From a checkpoint of a small sound classifier: layers 12, trained on single notes of musical instruments (NSynth).
Rows from block 5, named by matrix and row number. Rows with one number belong to one neuron. Each number is 200 + 40 x the weight over its row's rms, rounded and kept within 0 to 999. All counts start at 0. After the name is the row's rms in percent of the matrix's.
# fc1: MLP up (model.blocks.5.mlp.fc1.weight, 1920x320), inputs 0-106
# fc2: MLP down (model.blocks.5.mlp.fc2.weight, 320x1920, transposed), outputs 0-106
fc1.1658,106,176,207,343,239,230,222,258,151,244,207,132,211,175,277,254,210,195,252,197,210,144,223,158,183,195,211,200,107,153,181,139,148,196,206,242,220,273,179,198,257,197,204,224,257,148,245,211,157,153,170,184,182,204,127,134,161,211,251,220,220,201,244,234,148,216,248,210,210,205,112,240,184,149,230,196,220,222,161,222,158,199,220,200,240,235,184,190,229,159,170,235,217,190,244,196,243,218,242,195,225,229,166,234,194,168,226,192
fc1.1659,087,210,216,227,160,208,270,252,188,258,200,157,229,199,231,260,223,168,240,218,165,185,146,178,244,142,221,146,199,131,182,170,192,237,266,192,191,217,203,262,249,168,205,188,263,133,201,145,209,186,183,233,204,171,246,201,258,252,243,198,214,219,116,211,199,237,202,179,268,160,306,140,232,261,162,179,187,245,268,167,238,158,215,196,115,167,267,228,245,233,169,227,251,254,183,206,197,125,214,163,187,155,219,239,191,229,226,207
fc1.1660,070,165,174,240,225,238,221,216,155,230,168,175,211,159,184,191,156,235,177,141,206,167,263,215,215,188,241,230,156,189,212,207,203,195,253,187,174,189,216,158,248,250,192,168,244,164,245,211,167,195,232,185,265,206,193,222,144,169,194,263,262,157,210,151,201,237,221,209,249,215,202,192,280,177,203,197,248,244,215,197,179,238,164,174,179,208,137,173,111,185,212,203,218,158,182,138,158,164,202,160,156,88,286,181,151,180,238,125
fc1.1661,090,231,198,148,137,219,278,108,166,275,219,189,272,201,258,187,181,181,194,175,235,202,186,165,172,149,238,178,226,144,167,250,257,151,231,276,215,159,169,191,175,199,203,277,153,235,202,223,196,165,209,227,248,206,205,227,238,265,144,173,266,188,251,233,205,182,219,207,203,247,257,250,182,251,195,193,224,246,231,161,192,198,199,217,221,161,141,201,198,190,301,126,280,135,215,195,185,174,156,242,232,223,134,196,192,149,201,224
fc1.1662,083,140,159,175,155,205,252,174,177,174,231,215,133,211,245,152,183,221,218,186,223,126,228,170,193,252,226,193,204,130,205,172,257,176,218,238,178,130,240,238,275,179,215,183,172,204,182,193,236,161,198,272,206,229,137,228,202,261,228,238,152,131,223,197,260,228,185,213,165,141,224,238,266,245,206,233,221,210,259,217,205,211,222,195,179,264,145,261,206,155,152,187,165,168,181,142,148,261,191,236,293,248,231,138,177,246,202,182
fc1.1663,045,201,225,213,256,200,236,219,155,236,165,224,228,243,165,181,239,147,183,234,206,227,195,200,232,189,180,252,258,187,156,217,240,237,192,250,195,141,219,180,164,155,221,224,202,223,258,222,170,225,209,166,200,264,136,243,181,159,228,214,122,169,134,249,196,232,225,221,182,270,153,169,250,192,261,191,190,238,217,209,204,196,158,232,255,261,192,142,234,129,186,158,203,257,142,163,206,143,232,209,252,264,263,145,218,206,134,185
fc1.1664,071,184,119,242,209,135,179,217,182,169,188,227,236,180,199,208,240,241,171,176,259,182,188,118,247,163,201,131,149,196,177,245,183,160,197,187,234,192,122,237,230,190,261,194,168,179,187,182,195,189,195,208,283,160,254,131,227,222,207,148,232,254,247,284,176,213,222,232,141,315,198,163,225,173,163,200,167,198,203,240,228,143,232,241,188,158,308,233,251,154,210,226,190,254,179,236,227,189,155,196,203,243,237,208,191,279,208,154
fc1.1665,103,181,205,162,204,127,243,179,221,220,213,213,233,216,190,237,250,195,232,163,236,194,210,247,187,206,174,143,202,219,289,285,214,189,212,237,207,184,211,201,180,242,144,167,210,176,142,189,248,225,183,228,194,165,171,217,151,185,204,204,129,182,210,212,239,263,245,216,255,277,230,230,256,194,191,235,256,155,197,234,200,190,117,148,217,198,215,186,177,190,155,184,183,258,162,263,223,125,245,240,249,136,159,209,217,222,259,258
fc1.1666,142,192,193,197,166,234,194,237,140,130,144,132,228,231,275,191,243,156,209,186,178,157,110,132,204,191,179,277,260,203,210,172,237,238,174,217,194,210,181,218,222,194,206,288,208,191,218,155,194,213,203,246,186,261,119,211,131,230,249,148,198,165,140,202,189,201,206,215,182,147,236,158,170,181,258,235,233,216,194,214,187,248,158,210,108,126,248,169,175,194,186,191,240,242,193,193,182,233,267,214,194,209,223,272,136,203,264,225
fc1.1667,040,235,144,209,222,211,216,185,144,244,214,165,241,192,227,187,199,251,172,172,160,170,133,263,243,134,265,123,264,208,146,189,221,132,144,196,161,223,135,156,257,244,182,145,134,243,181,235,213,248,202,175,253,182,140,226,195,236,165,188,172,199,144,247,213,208,228,118,246,188,207,237,170,237,140,141,179,209,249,201,193,258,212,147,191,249,212,227,203,180,258,170,182,204,247,254,226,176,215,255,172,268,160,232,242,217,139,193
fc1.1668,101,119,255,178,165,270,141,137,162,184,199,287,166,270,217,164,258,237,177,182,218,187,195,204,208,181,114,176,191,158,214,215,191,162,251,210,205,165,262,177,183,152,160,225,212,185,128,232,163,179,160,223,228,225,152,232,218,199,261,177,230,137,231,188,184,152,187,229,141,236,212,225,162,257,238,231,186,206,222,217,213,236,208,145,190,194,209,190,219,247,225,188,266,189,196,110,212,274,185,210,236,249,234,148,209,283,218,199
fc1.1669,074,176,264,192,176,252,219,150,244,208,257,245,225,250,141,181,249,226,228,195,225,253,187,219,204,96,227,214,167,175,178,165,179,279,194,168,255,170,203,156,266,266,210,148,177,182,242,153,244,214,228,225,179,263,167,145,147,197,168,174,204,121,185,171,188,148,258,169,255,196,217,180,273,154,143,254,124,126,189,186,234,224,176,195,157,231,233,264,202,209,104,215,206,122,173,176,239,161,141,182,204,245,226,200,141,186,222,211
fc1.1670,154,251,216,266,201,204,200,191,192,243,150,151,209,160,253,227,136,216,203,223,243,205,217,139,207,177,218,214,174,222,213,186,241,128,232,232,151,177,188,193,259,217,108,139,137,168,206,173,183,139,260,277,176,230,198,160,262,139,193,229,161,230,261,225,209,183,167,142,199,259,155,189,193,254,252,232,225,234,262,249,213,157,216,149,212,248,230,228,191,192,231,145,256,212,115,243,229,156,258,214,129,248,239,217,173,219,241,193
fc1.1671,097,232,245,202,195,145,177,184,191,211,172,122,261,180,253,261,207,200,190,185,287,228,206,169,175,159,174,247,236,133,188,130,241,208,201,201,231,165,250,249,208,257,282,215,259,257,208,247,173,192,222,209,193,230,175,191,212,114,210,241,191,169,189,214,158,215,176,150,193,202,148,223,316,224,289,206,200,194,217,184,194,166,227,203,206,243,194,254,206,175,197,197,250,225,224,181,186,171,214,281,288,193,236,177,235,141,237,281
fc1.1672,075,219,207,240,166,195,276,252,177,177,148,209,208,240,155,177,205,211,208,116,249,226,130,159,200,201,123,251,180,137,174,196,272,221,255,185,178,160,212,226,223,223,150,203,153,244,222,164,250,198,200,204,208,176,268,221,184,203,278,211,180,263,186,153,175,200,203,202,216,148,181,201,248,275,241,183,206,187,161,211,218,171,135,245,221,120,193,174,162,265,185,143,187,130,255,210,172,174,163,252,276,264,175,179,169,158,211,149
fc1.1673,100,200,170,275,221,180,210,177,156,188,194,132,225,152,269,256,169,168,203,191,197,179,165,133,234,164,172,184,187,184,257,224,171,204,213,215,115,140,175,185,312,155,230,276,251,256,214,159,201,198,168,174,257,165,215,194,129,261,137,188,225,181,179,213,212,176,162,197,241,192,246,209,247,185,237,186,226,193,235,171,158,210,240,261,243,190,182,235,261,236,257,214,214,228,278,201,208,150,204,192,195,274,210,262,231,224,305,215
fc1.1674,111,189,255,198,239,188,309,219,173,221,216,209,217,241,249,239,236,226,198,202,235,234,170,193,250,176,155,240,219,157,143,157,218,173,214,262,177,241,179,241,180,157,286,218,187,214,166,187,243,210,96,215,252,269,238,205,211,123,205,186,157,181,132,223,156,210,171,169,243,227,225,180,232,242,233,202,200,179,165,144,180,216,187,227,154,123,176,137,228,205,180,158,222,195,261,228,148,190,172,284,207,198,198,195,168,231,162,178
fc1.1675,121,192,219,217,277,168,220,179,176,178,299,268,199,234,222,160,198,236,181,195,276,213,248,168,262,142,170,196,242,211,228,190,157,181,149,273,238,189,140,220,170,158,231,221,202,148,217,223,254,212,137,187,263,201,270,248,181,207,210,181,225,173,214,160,199,286,206,216,222,268,233,220,214,242,262,235,205,197,179,294,236,290,178,285,212,212,177,217,240,214,211,212,217,252,162,178,157,196,172,221,164,183,217,156,218,194,200,198
fc1.1676,162,206,236,133,213,185,214,167,219,106,223,196,179,201,202,211,304,191,197,201,217,199,121,187,202,179,142,209,275,182,170,223,212,241,189,211,176,251,155,175,190,160,237,194,116,264,137,181,99,205,131,244,233,229,236,192,132,190,228,184,174,197,166,178,189,168,201,218,182,216,211,180,272,201,188,229,228,149,166,144,228,203,247,133,220,116,248,187,211,216,147,239,229,219,210,174,161,138,178,217,234,211,183,190,139,222,170,202
fc1.1677,092,173,243,145,214,174,191,216,217,160,221,239,255,235,194,135,194,235,202,188,181,240,112,118,200,206,205,170,182,146,175,212,139,175,183,239,224,219,118,198,203,195,200,161,249,110,155,272,222,241,278,216,205,230,196,236,246,181,220,161,186,190,219,206,240,252,199,216,216,286,259,162,223,171,223,197,196,194,131,245,232,176,190,217,274,193,189,209,194,121,173,245,178,175,174,236,284,190,241,208,288,212,172,197,235,180,220,214
fc1.1678,102,183,182,182,189,197,268,177,211,165,210,219,171,220,187,189,254,163,189,225,229,178,153,203,215,180,169,198,128,152,252,227,189,216,265,177,206,183,214,166,237,188,200,252,237,234,148,193,201,164,207,170,251,227,287,190,243,172,214,161,204,186,208,208,179,202,227,200,152,317,175,90,251,207,253,246,190,161,191,200,189,202,220,238,198,175,170,168,140,152,183,172,206,219,258,180,233,211,150,209,221,257,165,165,274,214,214,242
fc1.1679,079,238,186,129,240,247,174,231,147,216,179,195,262,242,228,205,229,166,167,258,232,246,189,175,214,135,185,227,181,235,208,147,121,218,178,243,220,209,267,258,151,177,204,270,186,145,200,197,200,211,143,190,230,231,182,219,255,165,122,208,149,233,215,245,171,305,150,226,194,201,216,157,243,204,170,210,264,206,235,270,209,169,173,217,235,170,222,159,182,219,161,174,216,130,234,195,191,189,258,300,146,188,218,191,178,200,138,205
fc1.1680,087,189,170,225,163,276,204,192,197,182,180,150,242,184,172,207,227,249,121,201,227,170,168,240,249,175,130,196,241,200,170,188,224,162,184,162,193,126,229,282,176,177,222,173,218,153,166,230,186,174,256,257,212,262,153,198,206,217,225,254,215,210,211,232,227,197,229,122,207,266,222,150,196,211,245,188,217,233,253,237,255,185,201,195,249,223,178,133,200,214,206,189,267,257,267,246,167,220,175,197,222,159,184,155,268,214,241,163
fc1.1681,069,151,210,161,204,121,203,250,211,150,223,227,222,176,214,160,203,209,176,192,162,228,94,103,176,239,208,137,109,199,236,250,202,173,236,209,196,257,185,234,224,189,115,145,203,175,227,288,216,189,184,189,263,201,199,236,255,250,179,258,278,224,204,187,217,223,295,211,174,237,257,170,247,190,112,165,102,187,222,196,190,181,231,211,180,238,283,250,210,141,181,242,189,188,221,255,186,199,206,213,233,180,193,240,246,238,177,201
fc1.1682,089,215,294,268,180,232,230,234,157,231,162,177,181,194,191,200,177,236,191,211,237,169,208,277,178,101,211,204,206,174,128,137,229,190,220,237,251,218,222,192,184,218,188,221,151,220,219,288,198,160,231,214,247,256,214,288,216,107,211,154,212,194,264,161,206,98,230,146,232,212,245,211,177,169,252,249,224,243,206,132,157,195,166,219,185,217,144,215,175,197,213,211,271,240,214,197,179,198,194,220,211,120,157,156,222,163,152,183
fc1.1683,123,268,176,230,132,204,209,149,126,128,201,139,119,221,268,239,197,195,246,142,216,185,173,144,259,165,179,197,214,206,249,184,220,150,233,255,166,180,176,173,225,243,181,204,158,171,196,238,221,184,288,231,214,113,245,193,207,298,232,117,179,211,166,127,225,178,216,242,237,227,232,209,179,155,222,222,228,189,216,163,225,176,154,170,242,170,218,270,219,219,191,175,262,286,144,157,235,170,231,196,224,193,195,175,217,189,221,199
fc1.1684,063,162,213,192,215,223,197,142,194,197,173,209,219,271,213,177,209,162,192,203,254,117,190,158,142,202,170,187,152,215,274,181,190,212,144,262,197,94,207,189,177,201,238,188,220,278,189,254,174,137,214,139,170,209,178,209,181,183,132,222,165,144,161,169,249,237,234,147,212,159,193,208,227,208,154,233,254,205,224,255,197,242,167,154,208,205,110,225,209,154,179,168,207,190,219,232,142,187,202,234,250,268,200,178,120,159,221,180
fc1.1685,047,134,146,170,259,271,179,133,155,182,238,195,229,207,259,217,172,204,212,201,224,200,182,219,194,196,225,240,221,144,138,150,238,172,200,168,162,164,224,218,151,192,239,212,231,202,263,195,172,178,133,156,252,279,109,215,146,217,263,139,166,207,214,223,236,197,223,202,206,129,165,203,276,252,168,226,246,152,175,167,212,282,208,125,225,158,225,246,175,164,207,143,261,179,256,165,229,219,205,211,233,240,183,164,234,163,186,284
fc1.1686,053,135,214,189,203,221,143,155,190,226,227,275,206,251,238,189,158,179,168,267,171,197,220,191,161,169,120,151,199,201,274,132,223,163,257,168,163,249,274,292,163,142,171,196,179,136,231,175,226,189,156,185,158,232,160,146,221,155,245,247,164,186,149,171,165,203,200,190,263,242,178,218,166,169,277,230,242,237,193,224,166,175,211,192,133,147,184,135,225,273,196,237,243,118,157,165,275,247,195,208,231,215,197,148,204,230,180,210
fc1.1687,119,219,236,173,195,182,209,182,145,212,218,166,190,258,301,239,224,167,227,190,209,174,217,221,224,241,189,157,192,215,276,201,199,137,231,207,231,200,157,288,263,194,290,249,224,163,144,229,206,226,234,160,176,259,228,178,230,212,202,184,204,161,203,200,196,203,135,218,264,178,272,129,199,285,230,161,206,210,230,215,193,209,150,186,165,133,256,271,204,265,232,270,262,255,181,187,221,134,269,148,85,188,216,189,168,277,143,261
fc1.1688,073,264,201,232,158,289,165,145,189,158,221,258,182,220,181,227,277,129,194,233,169,185,107,178,179,181,119,249,257,207,173,244,202,171,234,119,122,167,185,239,268,199,201,256,167,163,146,168,264,164,217,185,201,213,271,183,228,192,265,221,244,182,214,184,188,225,182,288,193,138,139,183,161,252,221,219,207,161,233,236,222,215,228,155,216,150,218,181,231,273,195,248,210,293,166,140,222,177,163,240,257,197,180,251,169,237,209,176
fc1.1689,039,139,251,177,133,146,192,246,196,213,179,136,253,227,276,261,177,138,252,245,261,219,182,265,199,203,251,225,191,196,178,249,240,200,178,154,139,191,163,211,281,233,229,248,226,222,209,203,204,198,190,213,155,159,200,222,251,190,252,210,168,156,142,228,212,244,234,196,142,166,207,241,227,178,174,185,190,184,217,265,260,143,161,141,206,221,257,166,253,139,200,145,146,208,157,235,146,238,178,175,199,163,224,165,275,201,200,161
fc2.1658,102,118,184,187,208,199,155,139,229,231,198,206,219,184,131,218,220,266,136,241,251,170,142,189,223,244,211,166,136,255,190,220,223,239,140,188,258,267,206,208,174,213,158,109,225,180,208,176,237,228,185,150,175,94,181,174,222,211,188,217,254,191,205,186,283,223,160,167,223,179,177,230,211,208,181,157,171,184,183,145,173,215,174,203,144,219,250,186,234,149,171,138,156,215,233,251,198,205,241,230,186,212,265,226,197,232,242,190
fc2.1659,087,233,165,195,227,206,206,109,184,250,140,214,178,223,161,252,124,208,165,157,202,202,239,192,150,198,248,151,129,250,197,252,208,200,152,123,241,261,201,197,159,178,247,199,235,176,212,329,136,209,137,89,147,231,211,279,243,226,222,214,245,192,149,201,193,181,194,253,178,221,134,112,242,250,239,189,181,190,192,157,171,199,187,190,168,207,292,206,203,239,146,250,243,244,255,192,234,251,292,207,217,219,208,226,252,215,237,242
fc2.1660,063,125,133,239,179,173,258,220,271,222,251,194,130,284,147,221,193,227,157,208,194,153,200,148,235,237,220,147,213,272,274,235,154,150,198,104,187,259,276,205,167,173,181,122,251,188,193,224,202,168,169,150,227,188,188,176,186,204,173,133,193,147,190,151,184,141,197,175,238,225,271,181,218,210,211,249,176,268,92,204,175,202,188,140,239,259,253,179,190,236,228,216,206,221,184,164,163,174,236,130,136,219,186,157,233,237,172,169
fc2.1661,098,195,160,269,267,244,197,175,216,214,172,177,175,274,189,208,147,204,203,192,183,211,221,191,181,253,240,202,191,220,238,200,206,188,172,218,240,202,174,142,144,180,143,162,240,154,266,196,154,225,195,192,216,122,260,185,242,292,197,174,224,229,187,211,221,164,149,267,191,213,213,196,223,223,115,145,205,185,219,161,98,267,204,201,186,220,272,196,246,238,203,200,157,221,248,205,262,203,201,153,182,208,221,242,211,205,238,166
fc2.1662,083,151,215,233,244,228,108,202,230,171,151,183,176,168,151,218,183,258,189,156,225,176,155,140,189,209,217,120,221,198,194,183,196,224,228,116,195,224,208,182,227,236,160,128,118,185,232,213,181,172,176,212,196,120,154,206,210,304,212,207,229,178,250,149,251,237,140,196,281,151,225,245,176,203,194,214,201,243,198,188,122,280,123,150,224,271,298,263,263,259,135,139,139,182,233,210,266,188,214,196,213,283,188,202,162,266,162,250
fc2.1663,046,153,208,131,220,146,230,201,207,152,197,188,202,176,227,226,139,199,155,218,172,163,170,234,232,276,283,145,170,264,233,238,245,178,252,142,200,271,115,210,134,229,226,205,188,174,191,250,256,242,178,207,242,212,187,137,202,164,250,171,250,173,262,276,217,124,162,164,248,222,289,157,119,246,161,228,220,208,241,232,175,177,186,180,230,182,194,151,223,172,154,178,250,203,268,283,138,184,248,256,232,230,231,211,259,196,228,226
fc2.1664,059,249,243,181,217,241,183,156,200,242,156,191,207,201,228,208,120,205,136,243,188,271,264,257,172,168,226,178,171,198,202,193,185,210,169,210,188,231,296,177,130,175,176,169,229,197,207,165,198,191,198,176,181,266,185,221,218,197,178,213,212,128,162,157,156,179,237,231,244,162,196,229,192,190,236,132,142,188,167,147,220,242,162,231,143,231,215,176,169,299,228,177,217,190,197,184,245,261,182,137,237,233,148,148,203,186,206,215
fc2.1665,097,189,216,100,241,141,233,184,232,171,159,250,152,243,208,202,206,202,201,166,244,164,185,166,259,183,214,151,186,245,196,242,219,174,165,190,276,283,209,189,183,191,187,113,219,214,160,150,196,271,200,235,152,121,185,148,241,215,191,194,202,234,126,211,174,251,215,164,177,98,195,164,218,256,169,196,198,245,218,180,193,190,193,163,202,191,244,215,245,279,162,237,199,243,169,246,262,232,248,143,216,230,174,203,199,272,238,275
fc2.1666,148,186,208,188,226,163,172,178,197,231,206,210,127,294,170,197,116,181,200,177,219,174,198,192,176,220,263,203,193,187,244,201,140,218,208,150,220,241,222,158,187,181,207,141,187,144,235,225,210,136,81,213,204,152,213,260,166,196,207,160,226,221,183,202,229,205,163,211,221,158,272,164,217,135,216,182,162,217,243,171,168,261,233,177,179,211,206,253,173,192,113,214,174,224,226,223,130,205,309,223,127,280,221,204,215,260,224,276
fc2.1667,043,183,147,199,133,197,249,247,178,209,257,248,264,229,173,260,238,146,152,136,202,225,150,129,166,133,218,156,167,187,182,256,225,174,173,215,193,147,183,215,250,216,222,198,251,238,232,142,216,268,189,174,244,165,220,257,268,245,177,152,192,137,147,203,253,239,244,221,177,191,233,149,193,147,265,265,253,216,171,181,205,260,151,175,140,262,190,224,225,164,198,266,255,208,208,217,271,136,250,162,171,142,235,205,243,221,226,205
fc2.1668,093,172,132,192,261,214,187,121,197,197,207,236,136,178,192,198,196,183,189,174,223,179,113,153,183,254,225,177,245,234,174,272,235,195,263,96,213,230,201,152,192,166,132,190,185,201,154,283,190,210,197,199,118,154,175,207,198,220,242,216,219,227,285,208,257,196,193,214,214,192,161,237,151,144,161,196,173,176,186,203,256,230,182,199,148,206,268,258,203,248,199,149,211,201,224,172,218,194,261,170,226,267,177,138,244,236,148,246
fc2.1669,068,184,195,253,185,218,158,170,254,176,149,262,106,256,132,205,133,194,196,238,187,138,251,158,174,222,207,206,224,262,183,228,263,249,159,216,152,212,201,148,131,183,191,268,142,204,224,278,189,209,204,105,219,255,242,173,201,235,196,180,233,250,135,173,229,219,194,218,167,223,205,180,192,177,220,147,138,195,173,147,184,190,206,167,149,189,268,159,202,317,194,184,268,182,213,199,201,177,244,191,147,193,226,294,241,190,201,271
fc2.1670,168,181,118,169,221,107,215,199,237,217,151,164,152,162,173,164,136,185,201,211,238,154,133,220,166,203,264,214,183,262,189,267,238,228,171,161,220,279,203,222,205,223,206,146,188,255,247,167,184,198,159,150,167,165,271,190,272,226,195,211,260,231,241,182,234,226,223,226,129,171,125,236,197,194,271,150,216,232,233,145,223,248,250,241,137,212,189,238,197,223,174,236,209,164,165,227,210,248,155,192,174,293,268,186,188,218,181,178
fc2.1671,109,220,209,115,224,162,149,219,232,184,127,187,99,222,235,168,133,112,133,194,215,225,198,197,218,163,214,201,242,198,204,220,173,232,139,216,186,223,260,282,206,246,207,221,261,248,249,190,139,160,142,146,195,184,297,225,207,199,178,219,288,239,239,225,233,203,167,260,170,196,187,195,193,223,230,156,182,218,226,182,197,198,164,255,213,181,162,284,153,234,224,183,151,220,205,181,220,286,191,241,241,257,233,205,235,157,134,183
fc2.1672,071,140,202,119,261,141,185,189,182,158,161,214,238,218,77,153,174,202,171,196,201,197,184,175,205,199,239,293,196,227,204,248,262,152,219,163,204,235,213,149,165,184,163,169,239,211,243,206,182,152,257,212,144,186,240,158,186,203,195,157,249,167,204,146,233,230,168,183,163,230,230,210,105,159,169,164,172,225,198,204,171,289,195,227,128,179,271,203,205,245,198,154,219,162,196,203,249,232,185,191,223,209,125,236,291,136,144,158
fc2.1673,098,147,150,224,227,181,225,185,189,244,178,221,209,193,190,232,152,246,121,263,199,234,232,243,237,275,225,194,117,255,232,234,239,276,254,195,252,266,241,183,204,210,180,136,200,196,239,188,212,166,111,188,249,176,146,153,275,258,218,146,256,218,208,259,218,208,170,244,187,176,197,211,169,185,217,159,233,218,240,173,152,263,163,277,174,268,237,147,204,239,205,133,196,216,189,208,212,199,225,220,188,230,205,188,112,293,207,195
fc2.1674,113,172,207,265,199,192,191,208,258,207,212,248,194,185,182,208,230,227,197,196,223,143,220,207,182,316,229,151,194,218,146,152,189,251,190,204,245,223,220,141,115,175,141,146,204,270,219,235,188,191,168,181,174,230,188,180,166,194,210,192,201,207,179,165,255,187,221,223,169,157,75,260,149,163,188,199,166,147,175,108,183,229,159,248,137,189,315,185,220,214,207,206,206,223,233,220,141,153,212,188,230,184,264,212,213,155,224,255
fc2.1675,137,168,164,215,219,155,224,209,193,255,206,162,240,259,160,189,121,162,185,236,206,166,244,171,248,238,270,227,196,285,172,268,228,256,116,197,221,233,140,235,219,149,164,217,212,177,256,217,202,210,157,196,236,162,205,211,236,302,217,197,234,222,160,275,223,162,213,190,236,183,218,201,170,195,150,140,154,163,198,55,235,241,171,231,172,188,145,222,216,245,197,115,168,227,189,269,220,244,183,240,182,186,196,223,222,259,211,179
fc2.1676,153,196,179,230,210,249,198,223,194,195,177,216,244,223,178,201,157,250,201,195,177,178,204,145,226,290,186,126,194,245,151,191,137,218,217,178,231,247,223,151,161,190,174,116,176,254,150,194,155,250,129,177,171,197,180,161,167,229,196,170,262,256,237,208,233,127,183,242,177,157,162,219,244,213,195,241,161,145,141,116,172,227,171,208,160,163,330,234,180,214,167,194,217,193,219,289,159,159,190,217,256,181,224,190,179,212,218,231
fc2.1677,078,206,159,169,202,259,210,153,193,191,139,249,179,258,172,265,129,208,100,213,224,168,213,194,200,172,240,177,188,258,197,213,262,193,191,191,258,192,267,174,185,207,194,182,158,239,249,115,176,197,124,184,192,152,201,173,249,215,184,171,252,193,206,152,209,177,199,191,209,197,144,263,186,197,207,226,172,172,179,148,208,251,239,263,162,194,265,190,202,278,181,147,168,202,247,257,171,238,145,105,158,199,216,195,150,262,241,146
fc2.1678,108,210,192,167,217,144,177,194,274,172,178,217,158,115,189,252,185,160,117,216,229,212,140,165,213,206,287,218,130,264,135,256,179,144,251,133,240,260,192,135,200,137,225,147,160,190,254,193,174,223,123,214,209,88,243,286,236,151,234,214,295,181,217,255,211,199,163,275,196,185,153,204,207,230,227,243,222,209,259,163,255,229,159,223,206,203,280,163,276,258,219,171,210,192,216,237,232,225,222,136,235,226,217,237,161,182,207,191
fc2.1679,098,170,209,89,198,175,203,202,277,187,267,147,175,250,162,209,104,176,145,261,226,195,256,161,286,213,197,185,194,208,140,182,267,246,122,193,191,226,161,214,146,190,188,136,224,117,230,255,198,286,149,263,241,128,172,219,170,242,229,240,211,174,187,257,177,186,211,169,207,214,306,215,154,188,157,144,188,191,200,134,212,258,201,230,175,235,174,190,208,120,209,227,235,214,180,212,150,145,184,210,172,153,166,212,156,256,135,234
fc2.1680,082,165,194,116,213,204,199,172,214,134,199,238,196,205,146,172,129,195,163,248,154,159,115,239,276,192,238,132,175,240,222,184,175,210,273,200,220,214,227,108,133,147,195,211,214,207,192,270,170,248,256,179,201,138,177,242,212,223,246,163,235,227,292,164,198,148,202,167,234,188,163,255,220,171,152,159,177,226,189,125,186,197,145,188,190,205,255,184,209,157,259,173,245,239,199,207,187,214,213,182,186,201,238,167,247,149,121,199
fc2.1681,075,235,187,179,226,260,190,150,228,248,160,214,189,242,146,207,180,207,169,216,255,184,277,232,233,168,240,224,190,259,173,241,233,209,159,212,222,166,249,175,149,157,212,193,169,234,212,137,163,200,168,172,182,200,265,192,208,209,213,163,224,185,220,226,222,172,178,235,236,171,175,271,185,152,216,165,236,199,180,193,190,230,129,221,234,180,270,176,204,274,210,189,232,249,194,180,254,232,158,134,156,280,193,195,166,179,249,223
fc2.1682,090,153,163,241,179,211,227,184,192,240,176,164,126,223,154,153,195,224,145,303,181,174,179,224,156,171,200,304,137,194,265,207,290,212,219,159,210,227,251,149,191,242,184,157,148,197,236,222,203,164,152,178,168,136,246,225,166,196,244,180,243,199,280,213,223,117,215,158,205,194,188,210,124,205,216,169,210,220,202,110,155,188,251,156,215,207,275,160,214,165,216,231,189,187,250,250,157,192,194,118,187,263,228,133,221,230,168,208
fc2.1683,130,183,224,204,203,235,178,184,165,214,158,224,178,298,217,184,167,222,226,209,212,179,167,108,195,249,211,208,213,201,196,232,219,157,198,122,169,249,211,152,222,238,175,194,178,182,240,246,179,248,158,192,183,172,264,220,196,236,237,180,263,230,167,204,262,140,163,230,205,189,199,190,191,160,254,209,167,156,226,206,125,235,197,194,187,216,150,247,201,224,213,219,157,276,129,172,224,209,274,264,198,264,249,219,206,247,192,170
fc2.1684,060,135,174,204,239,126,201,172,193,157,191,279,164,218,142,197,164,235,132,225,169,168,240,178,147,191,183,222,199,173,198,220,209,216,233,217,214,267,181,178,200,222,190,161,243,227,154,154,109,209,205,152,277,184,273,256,237,242,201,234,165,206,263,162,241,183,166,185,226,264,177,226,215,244,195,248,166,194,210,149,140,262,153,248,227,251,168,218,244,229,233,178,219,140,247,140,189,139,209,204,206,223,221,206,168,235,155,191
fc2.1685,045,244,176,260,173,247,197,163,173,209,174,209,233,163,261,168,159,213,169,215,258,240,141,208,125,212,156,220,146,178,256,261,199,247,231,177,255,221,208,125,189,221,145,181,200,176,265,242,238,142,266,223,98,218,217,189,200,238,211,247,176,252,264,187,209,224,234,235,133,260,170,136,144,207,178,199,156,247,226,200,190,169,228,139,236,144,218,168,274,262,232,132,173,229,168,231,164,209,158,221,136,160,173,128,253,222,176,174
fc2.1686,051,204,140,250,256,228,252,253,175,189,188,173,228,214,200,153,88,149,149,200,228,216,226,177,255,198,285,185,206,147,236,232,251,262,157,257,173,240,228,255,244,191,205,194,173,241,209,193,203,195,200,209,223,153,198,183,245,272,177,218,239,142,222,277,151,169,173,206,141,240,162,206,181,206,236,125,168,158,233,175,197,228,234,197,242,207,209,171,156,229,179,161,214,172,166,198,204,187,189,150,216,207,204,226,156,212,166,224
fc2.1687,107,203,173,228,227,170,218,214,227,267,185,239,125,258,149,239,126,181,237,172,221,180,188,222,171,244,218,185,212,220,237,286,211,172,193,133,210,249,200,194,182,222,232,166,195,162,225,228,122,267,196,144,157,204,236,168,271,224,258,241,265,249,141,216,264,180,209,223,222,202,246,132,211,253,250,138,199,182,208,94,216,257,242,222,173,249,280,266,198,246,215,182,223,263,227,244,223,191,199,152,182,211,167,204,223,197,179,213
fc2.1688,065,258,195,246,263,193,174,165,157,215,194,297,197,256,178,269,138,195,210,255,218,213,200,198,110,214,177,204,173,169,238,235,191,140,178,154,205,188,172,147,222,177,184,180,217,185,190,223,243,220,153,229,169,176,242,175,280,154,177,121,278,145,159,209,268,198,178,212,235,193,244,235,168,257,194,267,156,205,153,245,183,184,135,179,157,165,298,231,218,266,194,174,208,199,271,229,219,201,208,191,204,224,221,152,188,230,211,226
fc2.1689,044,149,263,237,227,159,205,203,158,194,196,258,255,257,186,187,224,192,239,262,260,207,215,174,264,167,138,229,219,155,158,241,137,253,161,256,176,205,169,187,213,172,169,188,231,223,240,159,234,144,169,146,239,162,151,160,220,220,175,173,277,224,191,258,240,173,220,238,249,160,165,142,191,220,200,233,250,176,259,239,144,199,211,151,166,239,252,251,246,164,243,200,209,195,239,154,222,223,139,154,247,243,174,251,157,176,185,166